From a checkpoint of a small CTC audio transcriber.
Model: 4.9M parameters, norm batchnorm, depths [1, 2, 1].
Training: adamw at rate 0.005, 2300 steps, batches of 64.
Rows from block 2, named by matrix and row number. Each number is 200 + 30 x the weight over its row's rms, rounded and kept within 0 to 999. All counts start at 0. After the name is the row's rms in percent of the matrix's.
# conv: width-3 conv (model.blocks.2.conv.weight, 240x240x3), inputs 0-79, a 3 kernel for each
conv.160,084,231,278,163,194,183,213,254,108,177,232,199,212,240,216,213,223,214,211,238,95,140,250,276,195,199,185,219,285,204,203,197,123,186,235,232,185,206,220,200,197,237,197,199,210,171,204,193,179,240,233,177,285,241,215,215,189,181,188,193,204,205,188,217,165,178,178,234,161,161,256,99,44,249,177,200,231,193,225,202,267,141,211,199,212,271,171,178,163,175,175,262,223,159,218,193,206,207,190,206,223,199,174,216,156,200,183,207,162,213,214,176,194,189,186,215,197,186,211,200,190,190,205,182,225,241,208,191,226,165,186,163,176,205,200,224,204,213,206,196,168,156,190,167,194,224,150,95,204,208,149,206,223,175,241,182,164,200,188,199,194,194,208,216,162,143,202,184,174,211,153,214,192,210,211,158,118,150,220,194,185,217,200,229,199,201,191,205,185,189,206,174,214,233,186,192,200,205,190,215,174,169,163,204,192,175,200,217,180,96,152,216,204,183,231,178,199,207,207,198,258,314,179,258,204,229,145,239,215,209,158,181,153,67,271,212,192,218,220,193,194
conv.161,107,233,221,160,203,199,200,239,171,199,241,214,180,209,215,182,201,205,190,325,239,274,208,203,221,202,203,211,185,157,172,193,231,263,202,174,176,202,165,182,205,179,206,207,213,215,202,203,187,206,208,217,211,229,225,232,183,209,213,199,199,194,184,211,224,220,175,301,291,208,264,227,196,284,246,192,224,185,221,241,188,199,184,189,208,230,193,181,191,219,221,157,154,186,176,188,199,236,235,226,217,197,178,205,198,223,203,190,151,222,192,192,165,141,151,214,203,198,214,201,189,218,197,208,212,166,238,284,201,157,246,174,245,190,199,190,204,194,182,189,195,191,210,193,203,214,204,273,101,99,177,190,168,160,228,201,182,189,187,203,192,188,205,253,235,293,202,181,183,163,177,191,205,176,151,211,229,313,198,196,182,201,213,191,184,161,170,231,216,215,147,148,180,202,194,173,189,189,202,212,178,261,224,202,231,191,191,253,209,234,278,203,204,205,257,236,206,217,212,233,245,263,206,202,205,212,233,204,149,188,179,201,168,184,308,208,217,223,204,191,188
conv.162,119,225,134,150,203,198,196,203,225,186,206,200,223,208,214,232,205,200,215,182,247,212,192,150,108,202,221,221,157,174,303,234,211,168,203,200,156,210,205,279,252,193,161,225,174,175,194,190,213,197,189,178,200,93,276,196,209,187,208,199,229,190,218,206,268,204,188,174,198,249,165,207,252,213,170,209,170,204,198,204,151,132,189,195,189,166,168,221,206,211,177,200,176,207,208,213,269,200,203,177,158,134,195,197,196,216,236,184,199,227,206,121,197,224,212,207,198,208,211,203,207,206,201,209,232,182,77,265,200,158,249,216,193,200,212,240,214,218,222,189,200,204,228,229,231,213,223,259,172,204,146,208,188,204,210,174,162,216,212,199,216,208,181,213,224,201,203,207,203,171,251,197,197,189,214,202,190,194,194,202,228,206,210,222,213,214,230,233,216,166,191,244,320,171,216,268,221,218,191,168,184,211,239,255,171,248,142,64,220,219,219,201,175,193,204,182,188,227,207,131,201,165,203,177,173,235,345,197,94,210,192,224,187,290,293,207,188,197,205,203,227
conv.163,065,279,174,160,204,201,195,226,195,194,224,189,179,193,193,192,189,175,185,117,125,158,232,186,187,212,217,197,166,167,215,179,172,325,233,224,228,135,204,207,221,215,179,165,194,201,226,208,192,211,194,201,160,207,241,197,208,223,198,197,213,209,207,204,191,193,203,99,168,226,138,119,146,225,217,196,217,220,229,215,136,173,220,195,211,274,131,137,201,205,223,196,214,204,186,189,218,230,225,228,207,168,197,205,211,209,172,155,195,174,194,215,181,175,228,223,218,211,244,195,165,199,200,199,258,156,156,202,181,193,127,160,258,206,205,196,237,190,177,203,194,205,225,205,198,141,87,189,151,128,192,235,196,186,174,199,194,226,195,192,217,198,166,187,153,247,195,209,181,193,184,200,175,161,224,116,146,204,207,212,214,208,207,196,156,171,198,199,205,215,163,196,206,226,202,159,208,214,204,124,129,215,255,212,193,156,173,201,0,103,208,257,202,200,225,215,225,203,207,202,241,186,165,193,205,202,208,172,160,240,185,213,130,212,244,202,199,217,222,189,177
conv.164,104,219,195,109,213,208,176,195,205,180,192,182,208,189,192,208,189,190,210,229,126,207,260,242,168,207,185,193,221,192,152,163,186,177,249,261,167,179,207,210,215,201,173,159,168,234,233,203,154,184,198,196,223,252,207,210,242,209,194,201,212,209,200,187,235,202,212,212,157,199,215,135,192,228,206,172,229,206,192,201,150,142,232,201,157,194,194,166,191,162,246,222,241,210,221,195,193,222,242,195,224,195,177,212,188,201,166,168,240,226,218,184,181,271,102,222,189,164,187,215,166,188,204,213,212,187,209,192,238,228,153,254,320,222,175,172,231,184,173,194,213,207,229,147,164,177,173,213,137,136,124,243,202,164,213,192,172,227,195,169,220,212,168,180,170,210,194,196,225,190,219,165,187,218,219,192,169,191,220,201,183,205,185,204,174,196,232,240,215,204,239,205,155,231,195,192,239,240,163,195,127,230,170,263,205,167,188,260,146,190,228,239,213,144,209,178,190,227,195,157,229,200,159,224,167,192,239,192,135,207,212,135,230,157,196,209,194,209,220,189,165
conv.165,085,289,123,128,233,203,177,242,200,170,202,191,188,199,206,198,208,194,186,200,134,170,251,226,131,214,218,195,194,170,211,225,210,238,267,239,223,60,209,225,234,252,168,167,183,174,234,210,182,195,183,187,219,211,204,198,223,209,207,195,198,216,211,176,218,186,200,117,173,201,182,71,129,190,247,251,211,234,178,214,101,189,199,196,205,243,137,137,174,176,182,214,253,203,199,218,226,227,255,185,208,119,201,197,191,209,177,175,168,232,166,219,196,250,225,239,217,180,239,179,177,211,202,194,281,161,130,188,172,227,155,185,162,204,202,208,232,212,168,192,185,189,202,206,207,135,151,202,194,191,189,250,190,184,181,162,201,213,213,210,225,207,183,205,177,206,210,186,160,221,216,175,177,146,194,143,155,180,226,220,187,204,207,195,173,193,171,184,253,224,223,225,179,215,191,161,225,200,198,158,161,196,238,173,221,183,166,183,84,156,200,232,198,177,199,199,219,206,194,198,220,144,171,189,195,193,258,149,157,253,202,198,220,281,227,207,200,189,220,196,192
conv.166,071,193,158,175,230,226,195,224,228,195,176,198,201,190,203,159,199,196,174,209,147,198,222,137,202,193,229,213,248,243,190,167,351,214,215,180,167,165,156,123,211,189,157,164,193,194,278,213,163,179,170,212,175,225,141,201,211,197,195,203,196,222,195,203,193,189,213,191,169,213,220,116,196,193,219,192,193,200,220,173,182,162,216,189,202,271,218,195,163,172,240,223,201,194,192,188,204,230,228,190,215,182,183,190,190,222,186,183,130,182,125,194,235,246,176,230,225,192,242,224,207,200,217,187,223,144,186,126,149,163,126,342,239,198,174,188,220,205,189,191,206,198,215,228,206,168,194,233,210,279,196,221,184,161,170,174,163,194,226,196,210,180,188,164,228,209,192,168,172,232,246,191,180,186,146,210,187,236,231,219,210,188,198,185,191,191,163,190,215,253,247,222,178,202,179,197,224,196,181,219,201,214,173,164,180,129,243,195,182,166,273,224,237,186,221,232,204,184,168,174,167,171,164,220,211,205,144,168,155,260,265,201,283,201,156,183,210,194,220,202,191
conv.167,126,201,167,242,195,195,207,160,192,245,190,208,224,176,169,150,179,190,206,172,200,226,187,170,174,192,197,169,166,191,186,212,177,230,220,171,183,181,243,212,210,249,240,216,217,225,170,206,204,236,202,149,245,226,204,239,208,198,194,205,219,206,211,207,122,184,266,171,257,208,96,147,264,165,193,243,195,167,158,186,217,258,208,192,132,162,188,223,188,209,155,215,145,218,203,189,178,191,180,188,168,182,232,227,227,181,190,253,229,89,129,202,207,157,181,177,199,179,177,183,247,213,210,193,188,196,202,194,190,252,245,176,156,195,199,197,187,207,203,224,194,183,185,204,122,248,193,198,172,213,247,189,213,208,166,206,221,247,216,158,182,210,203,235,180,190,218,182,195,196,187,221,233,226,227,168,202,183,208,211,200,196,199,177,202,203,198,168,126,137,188,198,219,204,214,205,186,184,174,182,217,229,184,122,233,261,258,199,218,144,179,201,183,195,169,207,172,208,201,187,176,185,182,172,226,180,118,161,334,197,168,196,112,98,126,196,197,162,181,192,197
conv.168,055,164,174,216,206,194,190,273,203,185,211,213,182,210,223,191,199,229,195,356,251,156,157,174,253,220,230,207,212,158,161,195,155,267,178,160,152,249,212,179,167,179,213,210,225,260,182,183,192,185,201,223,116,163,156,197,183,200,195,204,192,219,199,193,188,198,186,238,248,231,316,228,226,193,189,197,223,249,212,196,231,249,195,208,205,245,185,214,187,255,299,196,204,192,194,194,200,201,203,224,199,181,235,214,241,229,208,215,252,213,141,172,152,112,154,213,217,214,216,195,205,214,254,217,214,197,235,222,143,125,209,210,199,204,221,209,197,203,203,202,203,233,191,216,194,232,296,186,198,225,276,176,179,168,261,171,173,197,179,157,208,182,208,206,202,197,214,208,202,218,217,165,190,212,227,207,233,219,207,208,193,195,216,206,219,225,198,202,243,142,207,161,197,215,224,198,167,162,184,212,239,234,236,160,202,207,226,261,167,272,128,218,199,189,251,225,195,186,187,194,148,172,237,190,207,205,143,187,243,206,185,187,211,147,139,221,219,252,207,199,212
conv.169,109,242,196,152,210,246,162,207,227,149,204,197,177,190,196,171,204,197,176,176,148,205,231,214,195,196,203,184,201,191,177,191,244,206,194,258,211,149,198,237,207,215,177,203,190,191,200,220,174,202,186,194,202,170,179,167,212,228,197,213,205,208,187,201,252,172,200,111,110,147,170,124,145,212,226,184,201,187,191,193,139,166,206,213,201,215,209,163,208,189,182,213,220,237,183,205,197,206,238,196,197,195,166,183,173,190,169,172,175,209,193,200,164,260,186,209,212,181,218,205,169,194,159,172,217,208,195,143,171,251,103,194,264,211,197,185,211,205,158,191,176,212,197,202,187,207,178,246,189,235,214,217,206,174,166,176,201,190,212,173,213,233,190,194,211,191,195,178,185,191,204,209,196,184,185,200,152,174,205,193,202,196,196,178,140,148,212,187,221,205,205,211,159,198,194,161,237,217,181,204,160,267,178,209,192,166,154,177,219,153,297,216,228,165,190,223,150,206,211,162,225,175,171,225,180,188,244,161,127,211,229,163,222,249,181,205,212,192,210,203,166
conv.170,125,171,189,269,222,201,137,238,168,139,141,237,311,201,222,239,222,235,262,204,215,206,187,208,179,210,208,186,215,211,190,249,206,184,210,219,206,203,174,204,204,204,201,223,207,203,175,168,199,198,215,156,231,227,244,223,212,203,196,217,241,203,190,169,158,187,199,183,218,260,162,154,251,224,180,179,179,209,192,198,185,219,215,251,175,160,175,223,212,204,186,221,190,191,237,204,199,234,203,155,187,169,208,210,181,155,271,225,231,166,195,214,236,195,194,200,191,201,188,187,154,229,211,210,205,207,113,197,206,242,265,223,187,189,221,235,182,210,197,209,174,177,214,222,218,238,211,193,168,158,172,196,196,229,200,174,142,243,230,208,210,204,195,195,201,179,225,201,234,167,184,168,236,215,251,240,234,127,177,181,208,193,225,239,236,224,232,223,259,223,220,199,198,183,205,231,216,204,203,192,128,178,192,164,183,260,237,150,172,233,185,188,190,154,187,219,205,186,206,186,194,236,236,220,238,159,225,219,190,225,188,158,231,136,146,210,204,168,199,196,196
conv.171,075,230,136,154,240,210,186,196,210,184,188,190,189,197,207,160,203,189,143,149,125,203,246,200,182,233,215,164,203,175,208,239,170,191,246,208,173,156,205,220,232,257,163,199,181,196,246,221,184,206,193,201,320,229,167,214,203,205,203,224,219,217,217,190,217,174,176,116,155,266,158,121,214,205,213,228,207,222,180,198,94,87,211,221,181,200,137,164,191,204,188,213,232,202,214,216,205,217,208,194,184,142,202,218,205,190,182,186,189,249,173,271,208,230,223,226,227,174,232,187,155,192,201,174,271,156,107,150,133,241,178,224,204,210,212,193,240,206,172,199,191,195,195,200,203,154,191,184,171,126,86,236,196,185,170,163,176,195,230,211,223,181,177,197,184,183,198,197,175,219,206,151,192,160,187,161,200,196,221,216,179,194,194,177,170,207,185,196,262,247,232,210,169,220,193,162,227,207,208,180,162,156,218,162,219,182,173,206,55,203,199,258,199,170,149,176,220,221,216,177,231,174,181,194,202,202,249,172,141,246,218,160,166,234,275,200,210,196,232,202,174
conv.172,092,216,153,122,203,200,201,259,160,173,201,198,191,213,210,192,206,203,185,267,164,178,285,172,102,234,204,191,166,191,234,219,163,138,215,197,150,179,210,226,221,199,176,202,188,183,199,194,194,218,194,189,205,226,242,254,262,176,206,221,196,232,181,173,288,179,123,189,191,203,238,176,205,180,192,185,251,259,183,203,149,114,214,201,189,192,178,202,250,209,175,234,199,209,209,218,199,216,227,121,186,179,181,252,207,197,220,174,148,218,174,203,161,168,173,210,190,182,206,202,198,215,208,168,240,101,130,183,170,177,229,214,176,210,200,195,215,201,199,219,230,188,200,183,212,217,214,218,219,142,95,222,159,171,210,176,233,183,205,206,201,177,181,254,184,124,223,191,170,245,188,178,191,147,162,213,210,231,216,209,177,214,205,198,233,199,183,191,239,167,247,187,223,231,202,198,219,159,193,254,163,167,229,182,225,195,170,146,243,247,241,209,179,166,190,119,133,223,180,151,219,160,144,185,189,207,240,160,80,196,186,191,209,198,251,232,222,177,209,190,203
conv.173,071,189,108,97,199,188,201,183,187,171,209,217,176,183,189,156,205,189,146,159,186,235,182,136,133,223,216,177,159,200,166,194,140,176,206,150,193,179,212,232,219,202,159,192,196,188,191,176,151,188,179,188,182,213,216,217,215,248,213,210,221,206,199,177,190,210,147,183,200,215,129,136,198,260,190,212,202,235,204,170,157,111,216,203,170,156,189,157,225,230,207,192,181,210,199,230,194,233,191,205,139,179,199,221,214,211,188,185,183,152,168,219,155,139,197,215,172,164,209,191,171,187,188,197,212,125,138,155,196,206,173,199,269,217,212,178,224,192,177,222,218,203,206,206,169,153,180,147,205,148,136,176,158,156,194,211,214,210,222,196,197,173,179,179,167,147,199,203,140,220,174,158,194,147,199,172,213,223,199,197,193,205,203,169,179,206,197,259,274,241,172,201,168,204,199,133,178,154,172,178,172,165,222,210,223,202,191,237,132,202,208,221,172,153,182,194,187,218,200,173,188,161,152,188,179,201,206,201,126,198,151,172,90,150,204,220,233,198,202,177,169
conv.174,100,160,128,257,201,172,162,185,207,206,161,244,232,191,227,195,189,186,187,126,240,261,181,194,211,206,206,203,186,243,167,231,153,135,160,168,242,179,205,232,194,191,204,225,174,187,195,178,212,192,179,195,209,201,122,190,191,250,201,204,211,190,229,227,202,162,227,73,176,244,99,209,264,191,230,188,194,215,190,201,146,263,217,231,202,164,180,234,232,236,153,186,185,192,223,220,207,181,184,237,155,175,224,172,215,223,209,206,217,188,178,164,182,193,205,188,200,217,187,149,192,215,207,193,226,152,200,219,160,244,227,147,171,205,242,209,200,201,191,157,164,190,188,232,205,230,218,243,210,179,188,175,191,233,198,152,155,212,227,231,194,187,216,267,193,188,209,200,197,191,194,198,210,182,221,158,203,196,182,192,219,199,230,217,212,194,211,238,250,217,193,228,184,187,243,236,181,205,196,148,226,283,204,164,255,203,105,193,200,279,240,178,171,219,165,220,181,213,214,214,191,191,235,195,204,183,232,114,223,183,178,202,160,276,197,202,198,202,178,210,205
conv.175,075,227,163,113,207,205,174,227,218,80,197,208,192,199,209,181,200,201,175,185,103,126,216,210,181,210,206,198,288,240,173,171,197,147,195,218,202,164,191,221,211,223,185,181,191,164,211,206,195,209,196,186,264,242,195,212,182,213,200,196,198,204,205,195,175,154,126,175,199,189,194,89,13,211,236,279,221,203,192,179,150,122,199,214,195,220,181,142,168,185,147,243,221,237,212,201,224,223,215,207,212,175,168,233,211,192,185,193,147,218,168,188,185,223,208,203,218,172,213,202,181,209,207,183,194,176,127,203,161,215,112,146,159,214,198,207,244,212,194,203,182,169,206,206,188,161,136,180,190,195,91,195,189,165,209,178,198,191,221,217,205,193,159,170,187,161,213,196,181,226,213,178,184,161,178,205,170,173,229,218,209,200,210,209,176,178,168,191,214,247,221,207,166,217,209,187,192,196,189,158,40,165,215,173,179,181,197,183,182,104,187,220,209,174,184,181,182,200,214,198,230,225,147,217,216,206,207,168,135,217,209,170,191,200,196,190,224,181,203,211,193
conv.176,087,209,161,175,188,215,216,164,168,191,224,198,189,215,219,191,218,204,185,229,115,124,157,187,158,211,199,190,145,181,309,215,167,169,208,204,205,177,172,251,196,205,181,194,212,208,183,224,191,183,176,179,155,274,278,157,182,170,209,209,199,203,230,199,216,165,196,174,160,212,205,163,205,117,146,234,197,233,167,167,143,168,200,210,193,182,185,221,234,208,210,173,235,229,207,202,181,164,203,186,224,204,260,210,252,166,176,207,204,190,157,205,154,215,249,203,213,191,193,182,234,195,201,186,221,165,182,174,149,217,165,104,129,213,212,188,204,209,188,182,187,198,209,216,202,184,206,145,160,220,137,223,220,193,166,158,235,189,209,193,206,210,179,224,191,116,212,193,182,203,193,158,183,120,191,155,178,186,199,211,188,215,210,184,182,202,216,152,136,122,186,239,212,216,205,192,197,224,205,117,171,126,220,143,185,212,151,217,169,169,144,197,196,199,219,163,252,194,184,181,153,119,154,165,173,239,178,111,189,197,180,214,219,225,142,192,212,173,205,198,203
conv.177,059,189,208,233,239,201,193,241,222,183,208,213,190,204,243,207,217,235,230,178,164,197,210,208,238,234,210,208,275,238,202,199,172,346,184,187,191,179,213,179,190,193,196,183,219,273,198,218,184,203,214,215,280,247,131,216,190,182,206,208,222,224,203,204,180,200,187,154,201,199,185,160,159,189,202,220,232,212,217,206,244,239,195,179,175,287,201,214,213,256,293,217,210,182,209,209,204,228,209,220,228,195,178,227,211,212,193,213,303,171,154,151,190,176,196,232,234,197,217,198,210,215,231,223,187,201,198,212,124,182,276,222,214,210,198,175,233,214,197,212,207,189,195,198,197,228,243,174,223,276,191,191,214,160,149,158,127,176,193,190,218,202,187,203,232,211,201,231,205,288,210,166,200,198,227,196,189,187,217,213,199,207,217,195,196,212,222,198,172,173,267,213,172,265,219,211,186,197,172,216,203,239,180,149,208,210,211,250,219,251,127,228,192,195,162,224,202,193,180,185,157,188,223,204,246,249,172,185,212,208,168,197,193,219,190,216,208,207,250,208,176
conv.178,102,251,198,124,215,230,166,210,216,140,184,201,171,171,174,170,192,175,186,197,169,204,230,234,199,196,189,168,199,180,189,170,211,186,204,266,193,147,206,274,213,244,181,200,183,223,228,223,126,190,195,207,195,200,232,176,261,230,202,213,207,212,220,184,229,148,214,165,182,214,184,118,209,210,202,183,202,213,184,199,152,160,212,219,182,214,188,172,195,167,204,203,224,237,192,223,205,208,273,180,225,207,184,211,195,182,176,134,209,217,188,209,179,242,193,220,224,113,242,191,140,209,195,187,219,214,170,157,160,235,125,243,294,210,194,179,218,199,160,197,205,200,201,225,166,180,123,238,186,160,154,205,207,152,210,190,206,194,237,171,209,215,145,185,186,178,178,171,195,177,220,181,188,175,213,211,123,208,217,210,167,201,197,158,176,189,222,193,226,194,204,189,161,206,173,150,212,233,163,224,129,262,209,178,198,170,159,216,179,155,245,227,222,162,196,213,153,219,223,183,205,186,170,208,165,204,246,139,135,228,221,126,200,199,165,203,228,190,233,192,140
conv.179,081,135,249,225,210,175,194,225,179,166,215,204,172,205,192,179,204,209,190,218,168,199,169,192,198,206,210,179,268,141,173,188,179,214,197,203,162,181,177,224,201,211,202,168,193,184,201,207,205,197,210,204,194,108,182,196,197,146,212,189,182,205,199,198,215,161,169,210,188,255,219,172,172,256,214,203,221,182,140,123,189,240,198,207,181,244,205,190,223,206,177,218,155,175,213,183,184,210,221,174,183,190,232,212,200,161,168,189,168,227,206,217,178,207,218,211,221,200,203,198,189,208,191,148,133,194,188,182,191,248,156,166,149,206,194,196,207,197,182,211,191,156,213,214,201,191,166,155,107,132,149,167,204,220,170,156,213,188,216,199,175,205,206,181,193,200,208,194,166,212,157,175,179,159,175,215,137,165,213,200,193,202,212,174,179,184,147,276,236,199,202,154,165,217,179,166,162,211,237,129,98,109,209,218,254,135,157,219,241,166,170,196,197,180,198,223,210,195,222,196,188,275,245,235,174,196,169,195,220,200,202,181,222,200,254,202,213,191,206,200,197
conv.180,092,152,169,240,201,203,198,136,186,234,185,204,181,201,219,192,201,208,214,167,158,249,209,132,269,209,204,188,188,207,85,228,184,163,235,204,190,203,216,194,198,202,190,207,237,240,214,187,183,218,204,180,199,269,194,229,247,179,204,202,188,220,213,198,118,120,299,212,208,201,94,103,324,188,166,168,202,206,189,157,201,208,193,185,195,178,192,151,209,232,129,223,210,198,197,208,175,202,217,208,184,180,206,232,202,196,172,253,263,139,131,294,220,222,153,212,207,183,187,207,213,205,210,192,182,205,244,172,157,243,224,194,132,197,197,177,210,195,214,210,195,197,199,203,171,186,161,182,200,153,137,198,186,221,173,171,262,213,206,176,181,197,195,212,175,165,200,205,196,195,202,200,197,186,205,162,156,301,220,190,190,208,211,206,201,192,180,175,196,183,221,201,172,200,206,200,191,170,245,156,186,266,198,144,192,197,240,166,202,146,152,195,188,189,176,223,209,203,183,213,176,177,199,195,206,154,122,127,315,188,192,178,248,228,185,190,191,195,187,185,185
conv.181,077,182,181,254,187,195,197,169,192,211,201,203,170,187,229,208,188,221,212,148,160,253,193,171,277,197,205,205,175,192,138,259,222,166,216,140,177,219,199,199,212,183,233,218,242,210,208,191,185,236,214,172,191,246,235,217,206,191,217,186,167,204,219,223,121,163,264,182,173,190,67,92,303,198,192,230,222,175,184,192,230,214,203,178,190,177,188,144,204,239,149,202,182,238,208,201,192,200,182,204,154,171,209,225,231,199,204,228,224,112,114,274,188,165,198,230,191,204,178,205,192,222,222,177,180,205,208,192,154,256,228,213,121,204,195,216,213,203,212,201,194,199,215,187,178,222,246,221,164,207,126,180,214,231,144,168,255,242,197,221,178,210,204,227,237,174,210,218,195,186,190,196,176,160,171,166,211,277,263,194,197,192,207,214,192,207,149,207,77,150,178,205,214,192,210,215,189,178,205,175,231,230,180,175,188,257,287,142,231,215,198,189,155,183,185,160,170,213,218,227,199,203,207,218,210,161,124,160,392,176,188,171,166,153,186,221,192,196,163,184,183
conv.182,084,249,312,169,212,203,192,206,187,188,202,222,192,179,230,209,213,232,186,233,136,204,190,207,233,175,221,218,186,107,156,230,165,155,216,182,178,223,169,166,196,222,234,199,212,184,185,198,205,199,216,198,134,197,254,208,177,211,173,179,189,177,174,226,176,186,170,267,149,195,234,149,163,218,170,195,185,182,215,246,330,145,189,243,232,242,149,155,192,200,213,189,186,192,180,171,201,217,198,205,233,164,181,188,192,209,226,201,174,209,158,175,216,139,169,183,228,198,236,205,182,194,217,205,195,279,212,276,134,79,189,194,188,200,193,207,193,213,198,201,190,200,201,210,238,168,231,190,168,186,169,196,239,213,236,191,188,201,206,211,204,219,196,186,213,181,190,218,187,163,151,175,228,189,169,204,170,254,195,193,206,193,203,219,222,220,187,213,192,217,170,136,199,200,202,206,196,200,205,182,183,216,247,139,166,193,191,184,167,167,226,212,234,177,225,171,205,153,207,229,225,260,182,187,187,206,209,256,175,226,181,148,160,102,224,207,212,214,223,199,199
conv.183,063,159,172,156,202,225,195,236,233,168,209,192,186,240,220,161,249,208,170,218,173,217,202,181,180,226,236,194,237,235,195,249,243,242,166,140,141,164,158,213,210,205,183,209,201,233,252,238,197,197,196,176,297,332,213,207,244,225,203,233,227,219,217,192,206,184,185,169,182,325,183,119,272,215,213,226,209,223,201,205,201,156,192,190,178,252,221,178,245,246,251,232,217,218,215,210,223,214,210,201,169,181,208,218,221,207,205,200,214,155,122,222,214,181,187,276,212,206,217,243,185,220,208,194,212,186,122,176,136,169,237,235,237,214,195,189,229,226,199,220,205,195,208,201,203,280,214,167,317,219,116,215,200,173,128,159,211,195,185,220,222,195,158,237,197,186,218,224,176,258,223,185,213,225,199,203,207,259,219,218,218,231,212,173,227,242,208,198,206,250,253,237,177,245,213,163,178,183,203,233,220,162,192,185,157,191,187,230,214,265,222,220,217,191,195,204,223,194,172,175,193,169,167,183,240,245,187,163,174,202,195,181,240,183,207,204,209,205,234,214,178
conv.184,074,193,138,127,184,194,195,199,176,174,196,189,179,191,192,159,202,183,155,210,136,179,240,193,106,230,203,161,168,143,239,229,139,109,248,211,141,151,250,268,221,227,193,209,164,177,200,196,172,223,197,162,243,253,279,255,244,190,197,218,207,206,209,168,245,167,149,187,185,190,180,120,171,191,209,226,212,211,169,200,139,124,223,208,180,158,157,165,218,182,155,230,211,223,204,216,228,220,224,161,207,170,176,217,188,201,234,195,168,208,169,184,196,209,221,209,185,181,194,188,156,200,186,160,231,129,61,182,185,170,234,178,159,193,197,207,207,207,181,217,213,180,171,187,225,207,152,123,211,142,102,216,171,182,202,193,249,196,207,235,208,174,178,230,171,131,227,190,156,208,197,157,202,161,140,176,188,214,210,193,184,191,197,175,219,225,187,153,220,173,226,198,187,207,191,168,213,201,198,207,137,150,214,181,167,195,137,179,233,173,173,214,178,172,195,156,200,212,168,150,219,191,166,196,223,239,227,166,131,177,166,155,227,203,275,229,200,160,212,188,180
conv.185,096,145,201,296,212,200,193,193,173,189,152,202,230,188,207,210,176,206,220,150,238,259,136,126,197,211,209,209,239,267,187,198,212,192,164,190,202,250,244,164,219,184,184,196,228,193,200,200,170,191,201,233,318,34,80,206,205,191,211,195,197,218,180,176,180,177,195,218,167,215,206,214,288,190,231,143,205,193,218,129,199,224,248,208,188,170,246,228,197,197,214,234,185,174,228,201,187,208,211,189,129,185,241,197,182,194,180,195,176,128,183,252,244,241,196,205,202,195,195,234,188,193,219,209,179,148,195,116,211,258,132,202,174,196,225,202,205,207,206,205,204,198,198,203,179,212,254,185,172,182,202,209,175,214,180,253,195,198,210,161,227,174,198,195,220,212,181,211,201,191,185,191,159,171,180,225,236,170,215,201,184,181,209,217,206,205,175,215,229,206,244,211,176,197,190,208,214,181,201,231,200,166,169,209,201,150,225,175,178,252,229,187,209,207,107,236,176,187,175,206,193,191,246,243,240,184,111,152,216,186,256,178,330,257,174,203,219,222,206,194,194
conv.186,120,216,183,156,210,209,180,240,221,184,180,215,198,217,216,244,227,227,231,153,225,222,194,153,204,192,205,202,177,235,178,171,158,219,229,99,209,181,225,238,232,167,233,231,240,203,207,174,214,208,177,183,219,140,254,181,184,231,199,171,218,210,199,208,156,204,212,181,284,221,194,196,186,229,148,193,190,162,187,178,241,191,225,204,185,177,254,167,255,246,182,250,123,218,215,163,230,216,140,209,132,251,176,236,150,188,227,243,230,155,209,153,202,155,205,237,165,215,187,218,182,205,201,228,233,229,180,127,214,143,199,172,214,182,191,215,224,196,210,174,205,204,230,193,210,203,155,200,136,222,210,216,183,212,181,210,180,260,186,208,217,217,186,195,167,187,216,215,212,178,200,212,189,181,202,241,209,199,207,147,243,192,209,214,229,186,224,274,133,216,172,186,207,201,200,232,223,178,208,199,199,208,145,279,131,208,264,149,176,171,155,231,185,188,212,216,164,207,171,201,200,177,179,193,149,208,164,241,188,203,206,172,204,130,282,230,194,209,184,217,205
conv.187,072,175,211,174,189,184,165,215,202,186,220,225,158,187,191,153,188,200,193,174,206,149,226,187,191,200,216,203,206,183,107,163,179,325,189,159,208,181,170,135,197,206,197,156,241,269,191,212,158,194,191,216,200,219,171,198,194,241,199,202,215,221,208,211,189,225,152,171,195,143,125,177,192,258,219,184,215,239,224,208,215,169,195,222,153,212,195,163,188,237,268,211,192,198,189,207,165,231,201,232,194,207,183,208,213,220,162,188,189,147,177,186,200,152,217,207,202,189,221,201,187,225,220,233,179,200,155,195,161,173,152,205,285,209,205,178,199,196,169,224,204,227,187,225,166,172,244,220,236,219,236,159,188,168,178,196,149,130,208,157,175,193,170,184,199,215,189,201,198,254,165,184,211,192,231,141,225,234,214,182,190,176,195,159,174,186,245,237,254,233,208,198,165,218,209,183,159,183,194,214,219,190,212,189,226,190,245,221,166,235,234,212,207,210,191,208,159,182,216,163,206,188,161,175,211,218,202,226,111,185,184,181,138,140,136,209,216,199,197,198,128
conv.188,108,225,176,124,208,197,190,226,196,165,214,221,204,243,229,227,206,227,200,210,174,163,271,269,180,194,191,204,231,201,211,197,138,205,234,196,181,236,225,204,179,184,184,191,200,233,225,179,168,226,211,212,222,207,232,242,252,188,205,220,225,199,216,233,215,208,136,216,209,263,181,166,275,221,172,165,216,232,225,244,230,181,205,188,196,207,212,187,190,218,285,204,211,211,195,202,196,210,204,186,226,185,184,189,190,201,219,232,254,201,142,163,207,175,163,226,195,195,202,195,209,198,186,201,258,236,221,217,210,198,244,259,229,194,189,195,207,203,218,213,224,221,220,190,203,200,215,126,275,179,192,204,159,169,201,171,169,172,124,156,239,181,177,231,191,169,210,222,214,229,235,208,247,250,218,183,196,207,230,221,191,214,186,200,220,236,225,151,185,241,218,188,186,240,235,229,201,144,141,210,215,179,224,237,207,197,206,240,242,251,151,216,191,185,267,239,193,241,194,185,250,165,139,215,219,204,178,212,136,215,187,162,232,153,175,200,192,202,205,187,177